Rows from block 9 of the encoder of a small image FSQ autoencoder, named by matrix and row number. Rows with one number within an expert belong to one neuron, the router's apart. Each number is 200 + 20 x the weight over its row's rms, rounded and kept within 0 to 999. All counts start at 0.
Before each expert's rows are labels from the 100 images, of 14976, where the router gives the expert most weight on average: "patch colour" is the nearest of a few named colours to the mean colour under the peak; "place" is the part of the image that holds the peak. Only what is clearly more common there than usual is listed. The data: photos of arthropod specimens (BIOSCAN-5M).
# router: router (encoder.blocks.9.mlp.router.weight, 16x192, trained with AdamW), inputs 0-95
# up: expert up (encoder.blocks.9.mlp.up, 16x48x192), inputs 0-95
# down: expert down (encoder.blocks.9.mlp.down, 16x192x48, transposed), outputs 0-95

# expert 2
patch colour: pink
place: middle left; centre
router.2,245,205,217,202,215,191,207,186,183,198,213,215,177,176,227,176,187,185,196,165,199,209,189,195,213,195,205,207,204,191,193,217,195,215,204,227,207,198,206,185,177,179,204,231,188,191,178,202,193,176,192,180,208,190,228,176,183,207,199,196,223,181,223,198,166,218,220,196,180,202,218,207,177,164,219,198,176,183,191,199,211,177,239,232,143,203,178,213,200,169,231,178,163,200,203,225
up.0,227,238,220,212,202,223,219,185,178,195,232,202,228,185,198,188,223,217,235,192,206,227,149,196,200,191,200,180,173,188,184,212,213,206,192,188,212,185,173,206,207,203,224,187,186,206,203,223,213,207,236,151,195,202,202,194,183,213,226,176,188,163,196,200,217,189,203,232,199,209,190,182,216,214,180,191,200,186,155,191,203,221,223,196,226,184,198,193,216,196,194,230,180,207,211,221
down.0,225,225,209,193,151,239,206,173,199,202,208,207,170,193,185,231,239,194,224,212,188,185,227,216,205,205,208,139,197,201,194,207,221,193,231,163,208,210,195,237,216,197,206,192,222,204,206,208,204,182,170,199,202,192,207,259,165,194,205,224,212,218,169,186,241,201,200,215,200,220,203,186,211,224,186,215,212,186,181,197,244,198,202,208,201,214,203,201,185,170,241,214,191,184,151,207
up.1,188,155,164,181,202,227,188,223,234,208,239,209,199,198,217,200,186,169,192,181,233,179,197,218,198,211,198,209,204,179,207,196,234,214,206,170,182,199,206,210,223,223,202,175,206,213,201,212,198,220,201,185,175,156,201,202,228,197,201,166,180,175,167,195,186,210,208,200,192,179,194,196,188,236,220,220,184,169,205,208,190,205,223,215,177,193,204,215,202,199,217,189,185,249,159,173
down.1,161,164,185,206,198,181,209,236,214,184,252,178,193,205,189,203,193,233,207,209,163,199,139,201,183,200,198,208,198,193,167,203,177,200,183,194,196,192,191,201,281,186,195,190,201,200,212,191,235,210,206,188,209,225,185,214,206,202,187,206,197,201,216,190,211,204,240,243,186,154,224,207,242,193,207,193,200,196,180,246,148,201,184,201,198,222,218,198,217,202,167,198,199,224,193,192
up.2,227,210,217,221,185,216,216,196,222,204,196,192,210,151,199,217,189,185,202,215,214,202,214,172,199,207,242,224,193,197,229,233,239,171,223,207,210,191,208,200,207,192,183,186,200,187,165,201,167,230,217,200,195,211,194,206,184,197,180,180,185,191,196,177,209,187,181,221,213,234,159,223,191,179,186,200,204,197,130,239,211,188,204,192,186,208,207,202,180,190,151,221,206,203,257,214
down.2,185,141,185,185,143,214,237,188,154,187,190,245,181,210,166,218,211,217,210,225,179,202,225,209,164,215,174,174,200,212,212,193,213,207,187,224,202,254,205,201,240,196,226,197,219,194,208,196,195,211,185,174,190,201,215,227,213,186,195,191,225,157,219,198,181,165,195,230,203,205,162,201,165,233,201,197,209,201,202,226,201,200,199,189,216,196,199,165,211,181,196,205,190,212,173,170
up.3,208,163,191,181,176,187,231,231,210,231,211,212,206,203,213,187,191,192,203,209,157,201,216,220,200,209,209,217,216,197,198,226,219,199,218,197,181,202,212,222,228,178,185,179,225,194,196,218,211,210,179,191,192,167,205,159,266,186,170,198,188,213,176,189,178,229,215,206,206,207,179,215,201,167,205,209,202,205,216,197,215,184,205,202,203,199,214,192,188,205,190,218,184,249,207,178
down.3,209,194,202,170,197,206,216,184,219,246,204,208,213,187,188,185,174,208,180,195,242,178,183,221,210,205,158,183,206,201,187,225,188,202,200,203,186,182,189,213,271,202,197,170,198,202,208,213,192,216,161,187,208,191,202,195,218,197,183,214,179,192,227,203,207,171,221,248,213,185,234,205,213,226,212,235,203,196,157,209,134,195,192,209,215,226,192,207,223,189,172,220,186,219,170,214
up.4,214,191,175,208,203,228,186,227,178,187,226,196,226,208,194,234,214,243,208,226,198,218,161,169,208,238,194,205,186,174,228,238,198,216,198,199,217,201,219,226,222,183,194,207,216,230,200,152,225,246,218,179,211,196,198,181,169,186,206,194,185,211,185,213,201,164,183,203,159,173,214,176,225,218,196,192,216,186,212,204,182,189,200,180,181,225,218,170,184,183,181,208,210,190,193,232
down.4,222,197,175,173,176,234,222,171,202,192,183,232,208,214,189,223,226,200,191,224,186,186,143,201,223,210,187,186,204,232,150,192,186,180,208,212,184,218,199,189,215,202,200,200,222,203,223,216,212,215,206,162,170,193,197,228,193,182,209,196,239,186,206,207,172,192,210,212,154,189,172,185,157,200,163,208,185,211,197,196,209,180,190,159,202,188,191,203,195,199,187,189,184,206,195,187
up.5,195,215,200,211,172,190,194,184,168,201,188,186,198,209,187,201,196,205,193,196,213,195,215,192,213,211,211,161,147,214,192,186,189,219,197,210,195,200,207,215,207,192,203,210,190,186,202,228,231,202,191,186,160,214,211,227,213,228,156,188,226,168,189,227,201,194,232,187,163,246,230,163,220,198,205,203,174,226,186,164,189,215,191,210,197,192,177,206,210,170,205,178,211,196,207,193
down.5,211,222,240,203,226,210,208,184,195,190,227,189,212,220,219,203,237,202,246,214,211,198,152,201,212,182,161,190,208,187,202,208,222,195,248,187,198,178,203,222,206,197,210,181,210,224,240,188,160,162,182,183,185,187,207,195,219,203,230,226,194,241,204,175,263,211,213,237,188,200,205,187,223,197,185,223,209,201,195,189,185,183,189,202,217,190,183,206,196,190,240,222,222,185,203,207
up.6,242,217,184,183,193,176,180,218,146,246,216,233,190,197,225,164,214,212,174,236,224,157,191,194,215,197,190,216,192,215,176,195,225,164,155,229,201,174,210,187,195,210,173,177,190,219,236,210,194,221,230,216,218,192,182,182,198,179,205,180,216,178,175,212,183,203,239,206,188,206,218,163,154,221,223,241,230,232,204,180,181,208,197,213,238,188,236,202,240,220,180,200,217,220,210,192
down.6,191,216,188,152,177,170,196,216,177,190,200,211,195,205,170,193,226,223,170,180,181,215,186,190,227,168,237,201,155,200,210,223,203,205,181,186,202,187,186,210,207,199,222,201,204,212,259,163,225,178,149,184,184,174,167,236,180,207,227,191,193,175,201,226,214,201,247,216,200,206,171,180,197,201,185,241,199,220,224,155,162,197,221,227,229,224,201,204,215,202,189,199,199,203,168,204
up.7,177,194,186,173,166,181,225,199,178,204,222,205,206,183,180,204,207,143,176,184,203,210,228,228,209,223,216,194,197,196,216,243,223,222,223,196,225,199,203,201,187,190,253,190,229,185,213,177,196,198,214,218,236,212,183,192,226,198,204,189,173,193,194,201,209,220,183,179,208,234,180,213,207,178,219,208,223,177,188,206,232,182,213,175,201,197,220,162,202,182,194,216,175,190,174,192
down.7,183,197,192,194,166,200,200,201,217,242,211,193,207,191,197,171,192,187,191,195,228,203,169,219,199,201,224,200,208,186,209,181,181,219,158,165,193,191,237,197,228,169,184,194,168,193,203,169,210,203,230,250,200,207,200,196,242,201,214,187,173,208,183,206,176,147,201,227,221,200,196,229,180,207,214,223,198,206,188,197,180,203,182,206,207,196,195,205,194,211,154,226,225,229,221,225

# expert 4
patch colour: pink
place: top right
router.4,208,216,214,183,214,220,217,229,191,163,205,188,198,187,176,207,217,163,191,193,203,185,229,175,198,180,180,188,207,189,228,154,200,214,171,245,204,169,200,170,212,169,170,179,175,206,183,193,176,191,201,212,225,202,207,209,185,203,189,201,206,205,189,229,175,170,194,191,179,209,189,182,194,214,167,172,190,224,208,219,196,219,195,219,206,226,211,213,186,213,180,200,214,234,201,192
up.0,207,223,166,213,248,198,194,177,190,191,181,234,196,222,191,228,201,194,203,180,205,220,216,210,230,183,211,194,224,217,199,221,210,213,216,195,219,186,226,167,205,201,198,236,182,217,239,230,206,215,212,182,181,208,199,227,201,208,215,218,201,202,223,190,180,196,219,247,176,189,201,214,194,203,186,183,230,203,210,182,214,203,187,203,199,187,236,195,184,207,230,185,200,205,193,205
down.0,177,185,196,216,183,235,190,176,206,180,194,222,214,213,212,194,220,224,216,197,233,173,173,197,212,180,209,190,225,177,181,181,216,210,205,228,199,177,214,177,183,151,192,198,199,176,229,214,215,190,171,196,218,165,176,165,215,209,204,206,201,205,210,197,222,179,201,178,138,177,208,165,213,178,197,200,193,204,200,185,235,193,226,162,186,242,205,228,197,234,244,200,218,205,207,217
up.1,213,186,243,194,183,221,219,208,243,207,201,215,207,199,195,197,219,196,186,183,179,202,183,205,211,231,233,179,201,197,152,193,189,195,203,209,233,233,216,197,195,168,201,177,210,169,144,191,200,181,151,215,215,189,171,187,182,177,177,174,188,212,197,166,192,219,173,221,194,219,155,197,180,188,218,188,203,175,214,228,194,179,192,193,196,207,172,192,198,177,171,210,215,212,199,208
down.1,212,174,177,202,217,211,205,182,228,188,190,225,179,178,219,197,199,177,195,188,160,226,220,194,222,201,196,215,209,236,177,188,193,155,195,210,218,249,249,201,212,200,170,179,178,191,252,203,178,217,230,203,206,187,208,188,248,208,210,188,203,186,188,193,187,195,225,204,215,200,182,192,146,196,226,194,146,181,195,117,212,206,190,171,203,208,184,197,187,189,196,207,201,243,196,199
up.2,193,202,228,151,225,197,196,187,194,179,201,247,210,182,194,191,207,204,190,192,195,222,232,200,186,166,200,208,262,236,161,196,185,209,230,212,208,217,214,183,191,192,188,194,187,192,233,216,204,200,189,232,211,196,179,214,201,197,222,190,202,189,194,215,180,216,176,194,181,201,222,228,180,157,211,181,207,196,184,194,201,196,213,183,185,217,205,215,189,195,237,196,200,192,213,202
down.2,174,191,244,179,201,191,217,212,208,228,205,202,211,194,213,170,163,207,204,205,209,201,237,205,221,181,201,239,216,206,204,193,193,196,159,236,193,230,195,210,214,178,192,232,203,176,204,180,166,226,171,188,220,174,200,169,237,177,198,175,201,201,183,217,188,249,210,186,240,204,198,194,177,201,233,210,199,191,191,177,226,205,204,229,174,189,190,191,197,200,201,189,170,202,209,213
up.3,201,221,198,188,252,216,230,204,202,208,231,232,215,173,203,202,198,195,186,196,227,221,200,178,197,181,180,221,215,188,198,198,204,187,195,193,189,213,184,196,225,171,190,216,201,188,202,208,193,217,232,208,240,189,227,239,221,214,205,179,210,195,208,208,210,223,211,244,243,193,236,219,218,182,204,186,188,210,203,160,209,183,242,243,203,188,204,165,215,211,179,216,182,207,215,208
down.3,190,209,205,222,288,153,209,202,199,202,211,188,195,192,194,170,161,217,180,201,210,198,189,205,222,202,194,194,190,205,184,204,196,184,190,205,202,191,186,193,193,188,217,197,194,191,250,195,195,210,204,187,218,206,187,185,200,211,202,217,194,174,213,214,217,232,165,180,212,185,213,207,228,208,205,205,220,189,222,233,208,209,212,216,201,185,234,181,201,185,237,162,195,217,186,189
up.4,195,190,217,196,195,175,196,248,205,205,167,198,192,205,194,199,191,184,177,213,238,221,207,210,212,198,206,168,187,188,223,197,177,203,195,205,202,226,180,212,201,202,197,188,179,181,166,206,173,135,183,199,192,178,228,200,174,231,211,186,174,183,181,186,191,178,208,225,222,235,160,218,173,231,197,211,176,219,197,232,238,188,203,226,193,218,219,201,225,205,193,184,194,198,232,180
down.4,230,203,209,243,171,223,184,190,188,174,165,182,192,214,158,216,214,212,216,195,224,216,229,229,191,225,202,186,219,201,214,199,218,172,197,192,185,178,213,190,181,189,198,207,202,205,173,212,148,167,199,190,142,204,236,201,231,197,214,227,182,187,214,228,188,198,165,205,182,204,165,239,182,211,175,190,205,204,208,248,192,159,187,191,202,181,213,206,166,203,213,180,205,215,200,212
up.5,185,186,231,201,192,187,192,193,209,194,195,148,194,171,188,179,200,194,196,182,194,178,218,211,171,182,206,212,246,180,212,193,214,202,210,190,182,172,173,158,186,228,176,192,208,207,212,210,211,188,197,210,220,212,178,236,228,195,194,187,216,221,202,189,201,202,178,204,239,204,208,203,219,195,208,217,198,189,184,193,194,186,221,218,195,224,188,196,194,220,178,187,194,203,209,221
down.5,213,236,205,231,216,208,161,209,181,184,175,193,178,194,202,197,199,187,182,222,197,205,185,209,202,178,233,184,192,210,196,203,201,192,204,180,186,178,193,201,184,227,181,183,197,187,223,214,169,155,231,236,224,214,218,185,192,229,212,190,215,173,199,177,209,200,179,191,176,228,175,199,202,221,177,243,181,238,180,165,223,200,202,194,229,189,239,186,180,158,218,190,202,210,197,184
up.6,194,209,162,184,172,221,180,204,178,189,215,190,204,198,201,175,201,189,211,198,195,181,150,213,192,204,174,211,235,179,236,205,228,247,207,235,198,172,203,187,166,196,186,198,209,195,176,243,237,186,238,230,209,176,179,227,183,217,232,191,206,192,217,210,198,196,209,176,208,207,199,204,180,222,216,199,188,218,197,197,185,193,156,237,212,194,170,191,222,164,203,217,171,209,201,188
down.6,200,219,199,214,140,224,224,200,210,189,229,190,194,182,204,215,199,157,199,196,224,192,229,197,212,218,227,244,203,196,222,220,192,214,227,202,196,188,189,208,206,226,230,178,224,221,161,223,219,198,198,201,176,202,196,196,138,203,190,194,196,212,196,200,197,170,231,177,202,208,236,202,211,206,195,214,206,207,210,233,176,164,185,201,186,198,176,213,213,218,157,201,228,199,192,206
up.7,211,215,204,205,229,184,225,210,210,204,223,195,216,215,184,179,218,177,177,168,218,221,238,223,224,245,194,210,215,227,198,216,183,226,223,203,214,212,197,203,214,203,202,222,217,201,201,173,237,183,166,207,198,210,177,209,209,186,193,194,207,190,163,221,198,193,180,192,193,172,195,217,226,198,200,205,207,191,205,226,196,208,200,196,180,171,195,183,186,213,211,208,187,172,179,198
down.7,189,218,191,149,182,178,208,191,201,167,194,224,181,224,207,188,176,176,226,187,180,202,215,178,195,177,218,211,168,214,211,204,200,230,203,213,168,215,188,214,219,217,193,229,218,180,193,196,262,195,203,247,218,242,183,201,198,214,199,182,190,223,200,174,212,213,200,179,185,230,216,186,171,193,181,212,231,225,203,178,229,193,179,224,205,175,235,173,218,203,180,217,217,174,185,215

# expert 5
patch colour: pink
place: top left
router.5,210,212,178,183,192,174,187,222,175,205,142,186,195,202,243,197,173,190,193,226,222,247,192,239,219,183,227,239,176,231,223,194,210,178,228,210,181,205,183,208,202,213,191,200,176,185,184,200,201,202,225,220,203,210,225,184,199,190,192,212,206,199,191,205,210,181,227,200,188,228,191,198,209,215,188,182,181,198,198,186,232,198,234,205,216,232,220,193,221,190,191,199,198,165,210,232
up.0,218,230,231,203,233,198,195,174,239,205,235,220,187,219,219,181,203,202,183,169,207,181,201,205,214,220,200,199,162,244,198,170,190,197,179,175,200,200,193,215,228,201,232,206,180,178,253,201,243,210,214,218,231,222,216,178,201,178,182,189,242,186,198,186,197,217,202,206,179,198,241,186,179,218,217,221,229,198,220,205,210,212,168,190,188,209,222,188,203,194,210,174,242,204,204,178
down.0,255,215,212,242,219,215,187,195,207,227,186,207,179,198,194,211,192,179,210,227,187,198,248,201,199,207,180,192,180,188,200,198,175,196,180,164,197,192,186,211,250,175,182,185,217,217,251,184,150,183,199,212,196,205,198,192,203,199,194,199,179,220,181,194,205,186,214,239,244,188,200,184,180,212,195,209,199,182,214,232,235,217,190,194,190,169,183,189,209,166,193,221,189,208,209,225
up.1,230,209,186,222,185,207,167,224,203,176,212,187,210,207,210,215,195,185,211,216,188,205,183,223,207,198,183,205,187,237,204,215,209,191,202,237,198,229,173,180,207,210,211,187,186,199,161,210,155,169,217,201,198,202,181,191,155,196,221,213,176,209,174,188,212,223,229,200,201,210,160,224,199,220,183,203,163,209,191,218,212,202,204,214,224,181,206,200,203,191,164,188,196,194,167,217
down.1,221,210,191,215,195,189,174,219,196,157,150,184,176,218,198,232,187,192,204,206,189,223,234,185,196,194,199,236,180,207,222,222,185,189,196,184,211,177,202,184,137,211,221,206,190,202,160,197,162,141,203,183,195,197,221,179,187,202,208,244,209,186,185,219,203,151,189,200,239,240,201,218,216,203,190,202,244,206,229,259,191,210,205,210,204,183,177,220,205,178,184,205,186,201,229,181
up.2,228,223,244,212,222,234,235,214,213,204,168,210,181,220,179,198,219,221,197,203,186,212,279,207,186,180,205,227,200,194,225,195,199,188,189,181,143,228,205,204,188,219,210,208,192,216,204,215,186,146,183,166,206,182,207,199,190,180,212,200,195,205,172,190,174,177,166,207,207,194,187,158,185,209,192,213,182,214,220,201,199,197,208,213,217,184,212,182,197,195,194,202,184,227,233,188
down.2,196,218,174,207,209,211,193,145,193,167,198,180,217,255,205,196,192,178,209,179,190,188,191,224,212,202,188,192,216,179,213,199,193,193,204,179,173,187,199,205,172,204,207,219,209,192,170,197,191,180,205,198,199,198,232,173,238,227,211,193,204,222,208,173,196,252,208,234,183,185,187,212,216,228,184,217,184,196,211,188,195,167,200,198,180,196,221,257,199,199,196,183,213,195,224,273
up.3,148,161,189,165,206,158,154,195,176,194,199,181,187,191,192,183,186,218,231,226,239,183,204,218,189,207,144,192,188,220,217,186,201,206,181,243,211,193,202,187,194,172,190,197,191,195,205,211,200,221,207,195,219,226,232,199,213,225,195,202,212,213,177,228,207,200,192,217,229,201,233,236,212,217,191,161,234,212,210,204,214,190,206,187,206,184,196,189,175,194,199,211,193,187,170,178
down.3,230,234,206,200,210,182,217,214,194,181,217,226,224,219,209,212,223,183,189,180,204,207,170,196,189,206,224,162,215,197,179,216,206,203,199,227,194,196,211,179,191,209,207,216,210,187,185,200,201,202,211,180,218,216,203,240,198,190,210,164,209,167,168,215,182,204,168,149,174,197,153,180,171,182,208,185,193,211,207,152,219,204,223,192,197,202,183,204,199,240,190,212,198,182,225,178
up.4,214,208,232,225,228,236,229,207,191,209,227,190,211,159,223,210,193,177,210,208,179,200,179,209,235,210,196,206,213,198,225,231,204,211,204,199,209,190,216,170,185,207,196,199,200,239,204,186,187,202,229,190,220,200,197,205,202,184,174,209,205,222,163,187,204,235,194,175,221,183,196,193,219,187,198,204,164,234,159,163,210,186,197,199,170,228,202,204,187,185,237,195,168,211,207,244
down.4,181,230,196,188,185,213,230,185,174,237,212,206,187,192,219,197,198,207,186,206,237,179,209,196,213,169,203,199,198,192,217,182,227,229,191,191,187,194,214,199,221,207,245,209,172,150,230,194,173,209,197,172,211,182,217,215,153,202,181,238,183,167,192,217,193,172,212,222,213,204,218,203,223,227,197,186,230,175,189,199,222,210,212,217,210,217,202,185,242,194,181,241,218,195,202,178
up.5,183,208,197,204,169,163,176,183,207,170,238,193,199,206,202,184,223,172,191,194,170,165,120,226,188,216,215,208,215,187,210,173,201,245,195,187,204,189,198,208,204,194,201,216,197,219,217,206,174,189,240,242,156,205,216,204,207,201,228,220,194,176,190,215,188,215,174,179,161,205,215,208,199,189,221,211,228,200,227,177,167,202,182,220,191,194,207,213,193,179,221,175,207,201,181,196
down.5,207,176,193,201,185,208,216,180,176,261,185,224,219,203,227,198,190,196,199,209,222,203,158,191,218,214,217,176,205,195,213,209,217,212,204,248,186,204,211,209,206,183,197,197,215,202,232,210,225,212,210,218,208,205,193,184,202,178,169,158,205,236,188,182,222,164,212,190,209,182,164,203,179,209,176,192,163,189,221,221,217,192,199,185,168,212,185,192,197,200,192,233,177,204,241,192
up.6,266,206,212,198,210,216,229,191,200,192,208,182,224,196,188,215,215,164,204,227,220,219,193,173,225,192,208,222,209,199,194,220,229,214,191,211,201,169,186,184,211,228,177,187,207,172,209,224,216,169,235,193,236,217,187,190,169,230,203,198,205,174,174,208,159,189,206,198,188,151,235,198,170,185,197,221,201,218,191,185,187,213,223,206,208,202,217,197,216,235,215,240,203,164,212,182
down.6,210,190,178,167,202,197,193,167,180,169,154,218,180,231,206,180,230,211,205,184,200,197,165,226,176,218,188,191,210,209,203,213,202,194,227,184,204,182,198,219,219,210,240,234,204,202,175,194,257,212,200,178,201,188,203,198,203,175,217,219,187,211,222,203,175,198,164,200,228,218,206,203,174,209,206,194,216,218,192,219,211,173,185,185,204,181,230,202,202,213,175,203,230,188,197,224
up.7,203,208,221,174,211,143,192,169,183,175,191,199,186,220,217,196,205,203,205,181,203,204,235,224,237,194,231,220,188,200,187,193,219,196,191,153,202,228,190,199,202,249,218,171,207,204,206,215,210,223,179,201,207,250,194,201,234,237,180,156,256,221,222,182,212,195,186,203,212,187,219,171,215,172,192,200,211,217,230,182,202,209,212,226,222,202,226,208,225,213,212,200,208,188,194,216
down.7,239,211,236,196,194,218,219,182,191,159,246,201,252,237,181,208,179,193,178,201,157,182,214,201,222,225,161,182,186,211,178,197,210,190,193,195,184,195,178,186,256,197,170,195,219,218,221,228,182,201,196,207,185,186,205,212,223,206,205,200,197,198,213,177,177,173,208,193,197,190,182,170,172,212,223,202,202,208,206,192,191,185,181,198,212,185,197,181,202,199,192,208,206,186,192,242

# expert 6
patch colour: grey
place: centre
router.6,197,203,194,227,206,194,241,180,215,186,197,221,223,207,189,171,181,214,181,197,175,231,198,189,161,216,195,168,242,215,191,202,196,183,189,193,213,196,232,215,209,178,172,190,196,175,211,170,218,185,192,204,200,204,235,195,207,199,230,228,220,157,235,229,210,190,190,176,191,219,177,196,251,185,216,162,200,225,197,203,185,184,232,167,197,238,180,192,212,218,199,196,205,208,196,218
up.0,189,191,220,167,180,183,186,155,171,199,194,191,196,197,227,179,222,224,183,163,218,198,179,179,212,206,209,187,197,194,189,183,183,212,163,225,201,184,195,201,189,183,229,197,202,249,234,202,204,217,241,225,222,236,222,230,184,205,180,202,233,188,220,186,188,217,203,179,179,157,208,159,207,202,205,172,201,201,213,174,168,215,191,212,221,183,192,187,207,183,180,228,201,230,210,224
down.0,210,178,232,189,207,186,180,213,206,236,209,211,208,184,211,176,207,186,223,232,221,194,159,215,182,206,163,193,221,200,160,142,214,208,172,191,228,190,205,182,235,207,210,169,191,241,181,184,230,222,234,209,197,219,184,161,205,201,229,258,221,190,186,230,190,173,181,198,222,187,190,202,204,199,208,162,226,187,161,151,190,200,186,196,230,181,172,212,195,191,211,203,191,198,218,232
up.1,239,230,190,188,179,193,172,191,172,174,211,246,209,198,165,170,208,189,210,201,185,173,214,199,207,206,215,172,202,192,209,237,179,197,215,189,227,177,188,220,169,206,198,230,196,181,176,191,200,190,180,222,207,212,200,182,184,201,243,204,193,173,217,214,180,211,226,191,191,182,205,207,238,180,190,200,208,159,168,182,192,182,211,225,163,205,208,236,170,201,183,214,224,202,237,171
down.1,195,220,236,217,226,215,214,213,206,190,236,181,220,191,231,207,228,196,230,182,207,200,222,187,224,193,230,182,191,199,196,181,211,183,165,198,177,188,217,193,200,170,178,209,198,204,233,237,165,192,164,222,197,185,182,213,257,163,207,189,182,170,204,204,225,204,202,189,229,206,210,179,194,224,173,207,190,218,191,179,197,198,225,212,170,165,212,195,203,195,176,184,199,194,199,238
up.2,213,224,181,190,196,188,164,213,187,211,183,152,180,198,218,199,169,176,178,198,178,208,166,173,199,173,211,177,166,209,214,198,200,196,201,224,172,206,166,206,192,218,188,227,183,171,200,226,151,176,185,192,213,207,227,172,216,161,182,179,186,204,195,175,171,195,234,190,164,200,185,190,174,219,172,197,221,215,219,221,197,224,195,218,184,175,230,201,213,210,201,184,219,204,178,196
down.2,208,217,207,180,160,198,187,206,220,183,201,182,193,201,174,186,199,192,194,187,215,194,189,213,180,198,211,205,200,175,188,186,252,208,210,186,194,188,165,194,215,229,178,188,219,188,202,197,181,200,195,213,173,211,184,192,180,214,202,201,179,215,192,161,183,209,198,207,184,162,212,236,191,188,209,222,186,177,224,242,213,190,209,212,231,209,212,185,192,217,244,220,219,165,222,209
up.3,195,173,178,178,195,191,198,209,176,199,223,211,170,205,214,196,174,171,204,212,234,177,213,232,237,183,195,205,214,220,255,159,196,187,197,187,218,209,210,197,152,167,212,182,196,180,221,179,219,196,211,198,219,205,199,196,230,212,172,195,228,187,215,169,207,202,206,206,195,213,213,215,198,191,171,208,183,207,205,224,209,179,199,233,190,173,196,191,209,186,202,202,204,229,234,205
down.3,210,213,183,201,222,222,182,216,229,219,216,191,190,210,210,187,179,213,174,211,216,230,217,135,192,203,201,192,182,207,213,203,200,163,205,244,206,174,181,153,184,195,210,192,190,180,174,205,208,192,195,205,192,206,224,206,180,194,196,221,192,214,250,261,165,180,157,197,212,193,219,203,193,177,189,157,231,211,196,143,187,181,176,189,170,227,219,209,188,194,198,208,218,193,223,201
up.4,189,209,204,184,204,176,225,195,181,202,208,225,223,184,150,180,215,193,210,194,206,212,211,200,187,173,183,192,214,202,208,246,204,212,198,210,196,180,198,183,232,184,159,185,189,195,171,214,171,186,221,210,235,207,186,239,181,229,246,162,199,181,187,204,203,209,214,174,210,193,201,197,198,192,199,187,179,213,152,186,164,214,216,178,199,194,192,183,208,201,210,229,153,178,197,189
down.4,209,228,149,191,232,227,202,242,192,216,224,195,173,203,204,232,191,234,215,218,196,200,170,163,190,192,207,185,166,201,224,195,151,188,207,185,174,198,183,177,171,185,219,208,197,210,207,217,248,156,208,219,190,218,217,230,208,189,200,187,182,207,203,209,199,229,197,222,177,225,196,233,208,181,198,215,177,226,206,213,205,199,190,222,183,213,222,228,206,200,215,191,194,186,202,163
up.5,203,216,191,195,189,189,211,177,194,182,214,226,194,201,180,195,191,217,151,199,208,219,252,226,183,196,209,181,192,200,192,189,181,226,188,197,161,212,187,204,200,171,200,206,204,180,198,192,204,217,209,223,249,191,195,210,198,220,193,190,229,173,201,210,193,214,202,207,145,218,186,199,191,222,181,206,174,216,180,208,197,198,223,205,183,190,212,206,195,189,225,177,192,222,159,193
down.5,239,206,184,208,223,205,241,194,205,217,201,218,226,218,199,194,215,239,204,234,167,191,257,229,171,195,191,204,198,163,198,186,199,211,218,184,168,194,195,221,244,218,223,179,225,180,227,174,191,218,198,215,216,202,190,222,190,225,231,204,189,193,209,216,189,143,184,206,180,182,173,193,199,225,174,210,215,188,212,172,177,183,189,176,200,210,190,207,186,181,190,211,202,192,195,163
up.6,195,169,181,181,174,196,208,175,186,254,210,202,225,182,207,176,205,184,163,155,204,169,194,221,196,157,193,174,218,228,201,226,213,193,203,217,211,208,205,210,186,200,219,175,162,204,216,186,196,179,197,234,197,177,189,211,197,232,222,184,159,173,198,212,166,195,187,170,204,171,176,218,162,184,230,204,216,183,203,172,225,209,213,232,200,204,245,164,197,153,200,195,196,187,173,188
down.6,196,227,216,224,189,217,217,195,247,175,179,186,220,224,180,213,209,231,208,186,220,195,186,217,199,179,182,154,234,184,187,197,239,218,208,212,154,201,189,213,189,215,190,231,219,181,164,194,238,159,214,179,183,192,197,213,151,236,228,202,187,192,213,196,175,153,176,182,142,166,210,186,206,197,199,205,210,187,178,160,202,196,201,199,208,205,245,184,216,190,206,191,199,194,203,180
up.7,185,205,176,227,204,224,201,206,193,216,188,198,199,178,178,174,199,209,230,227,195,175,236,226,233,206,196,195,210,215,219,206,216,216,240,196,183,187,195,189,184,217,217,177,183,232,162,188,181,226,218,192,200,220,240,179,206,207,193,190,188,197,207,205,194,219,203,196,225,207,223,213,188,226,200,220,193,192,184,234,199,221,209,201,204,203,253,200,189,186,205,190,257,169,195,215
down.7,201,188,226,183,197,181,219,206,207,185,198,176,229,226,185,188,197,182,165,199,149,202,199,176,176,193,162,232,208,182,208,140,196,220,178,195,203,220,198,182,198,183,216,221,216,202,152,201,196,188,190,182,175,195,186,174,217,216,205,205,206,199,210,228,194,189,182,234,185,178,212,227,195,175,222,205,248,217,229,190,222,210,181,227,189,162,207,201,215,241,213,197,175,219,154,159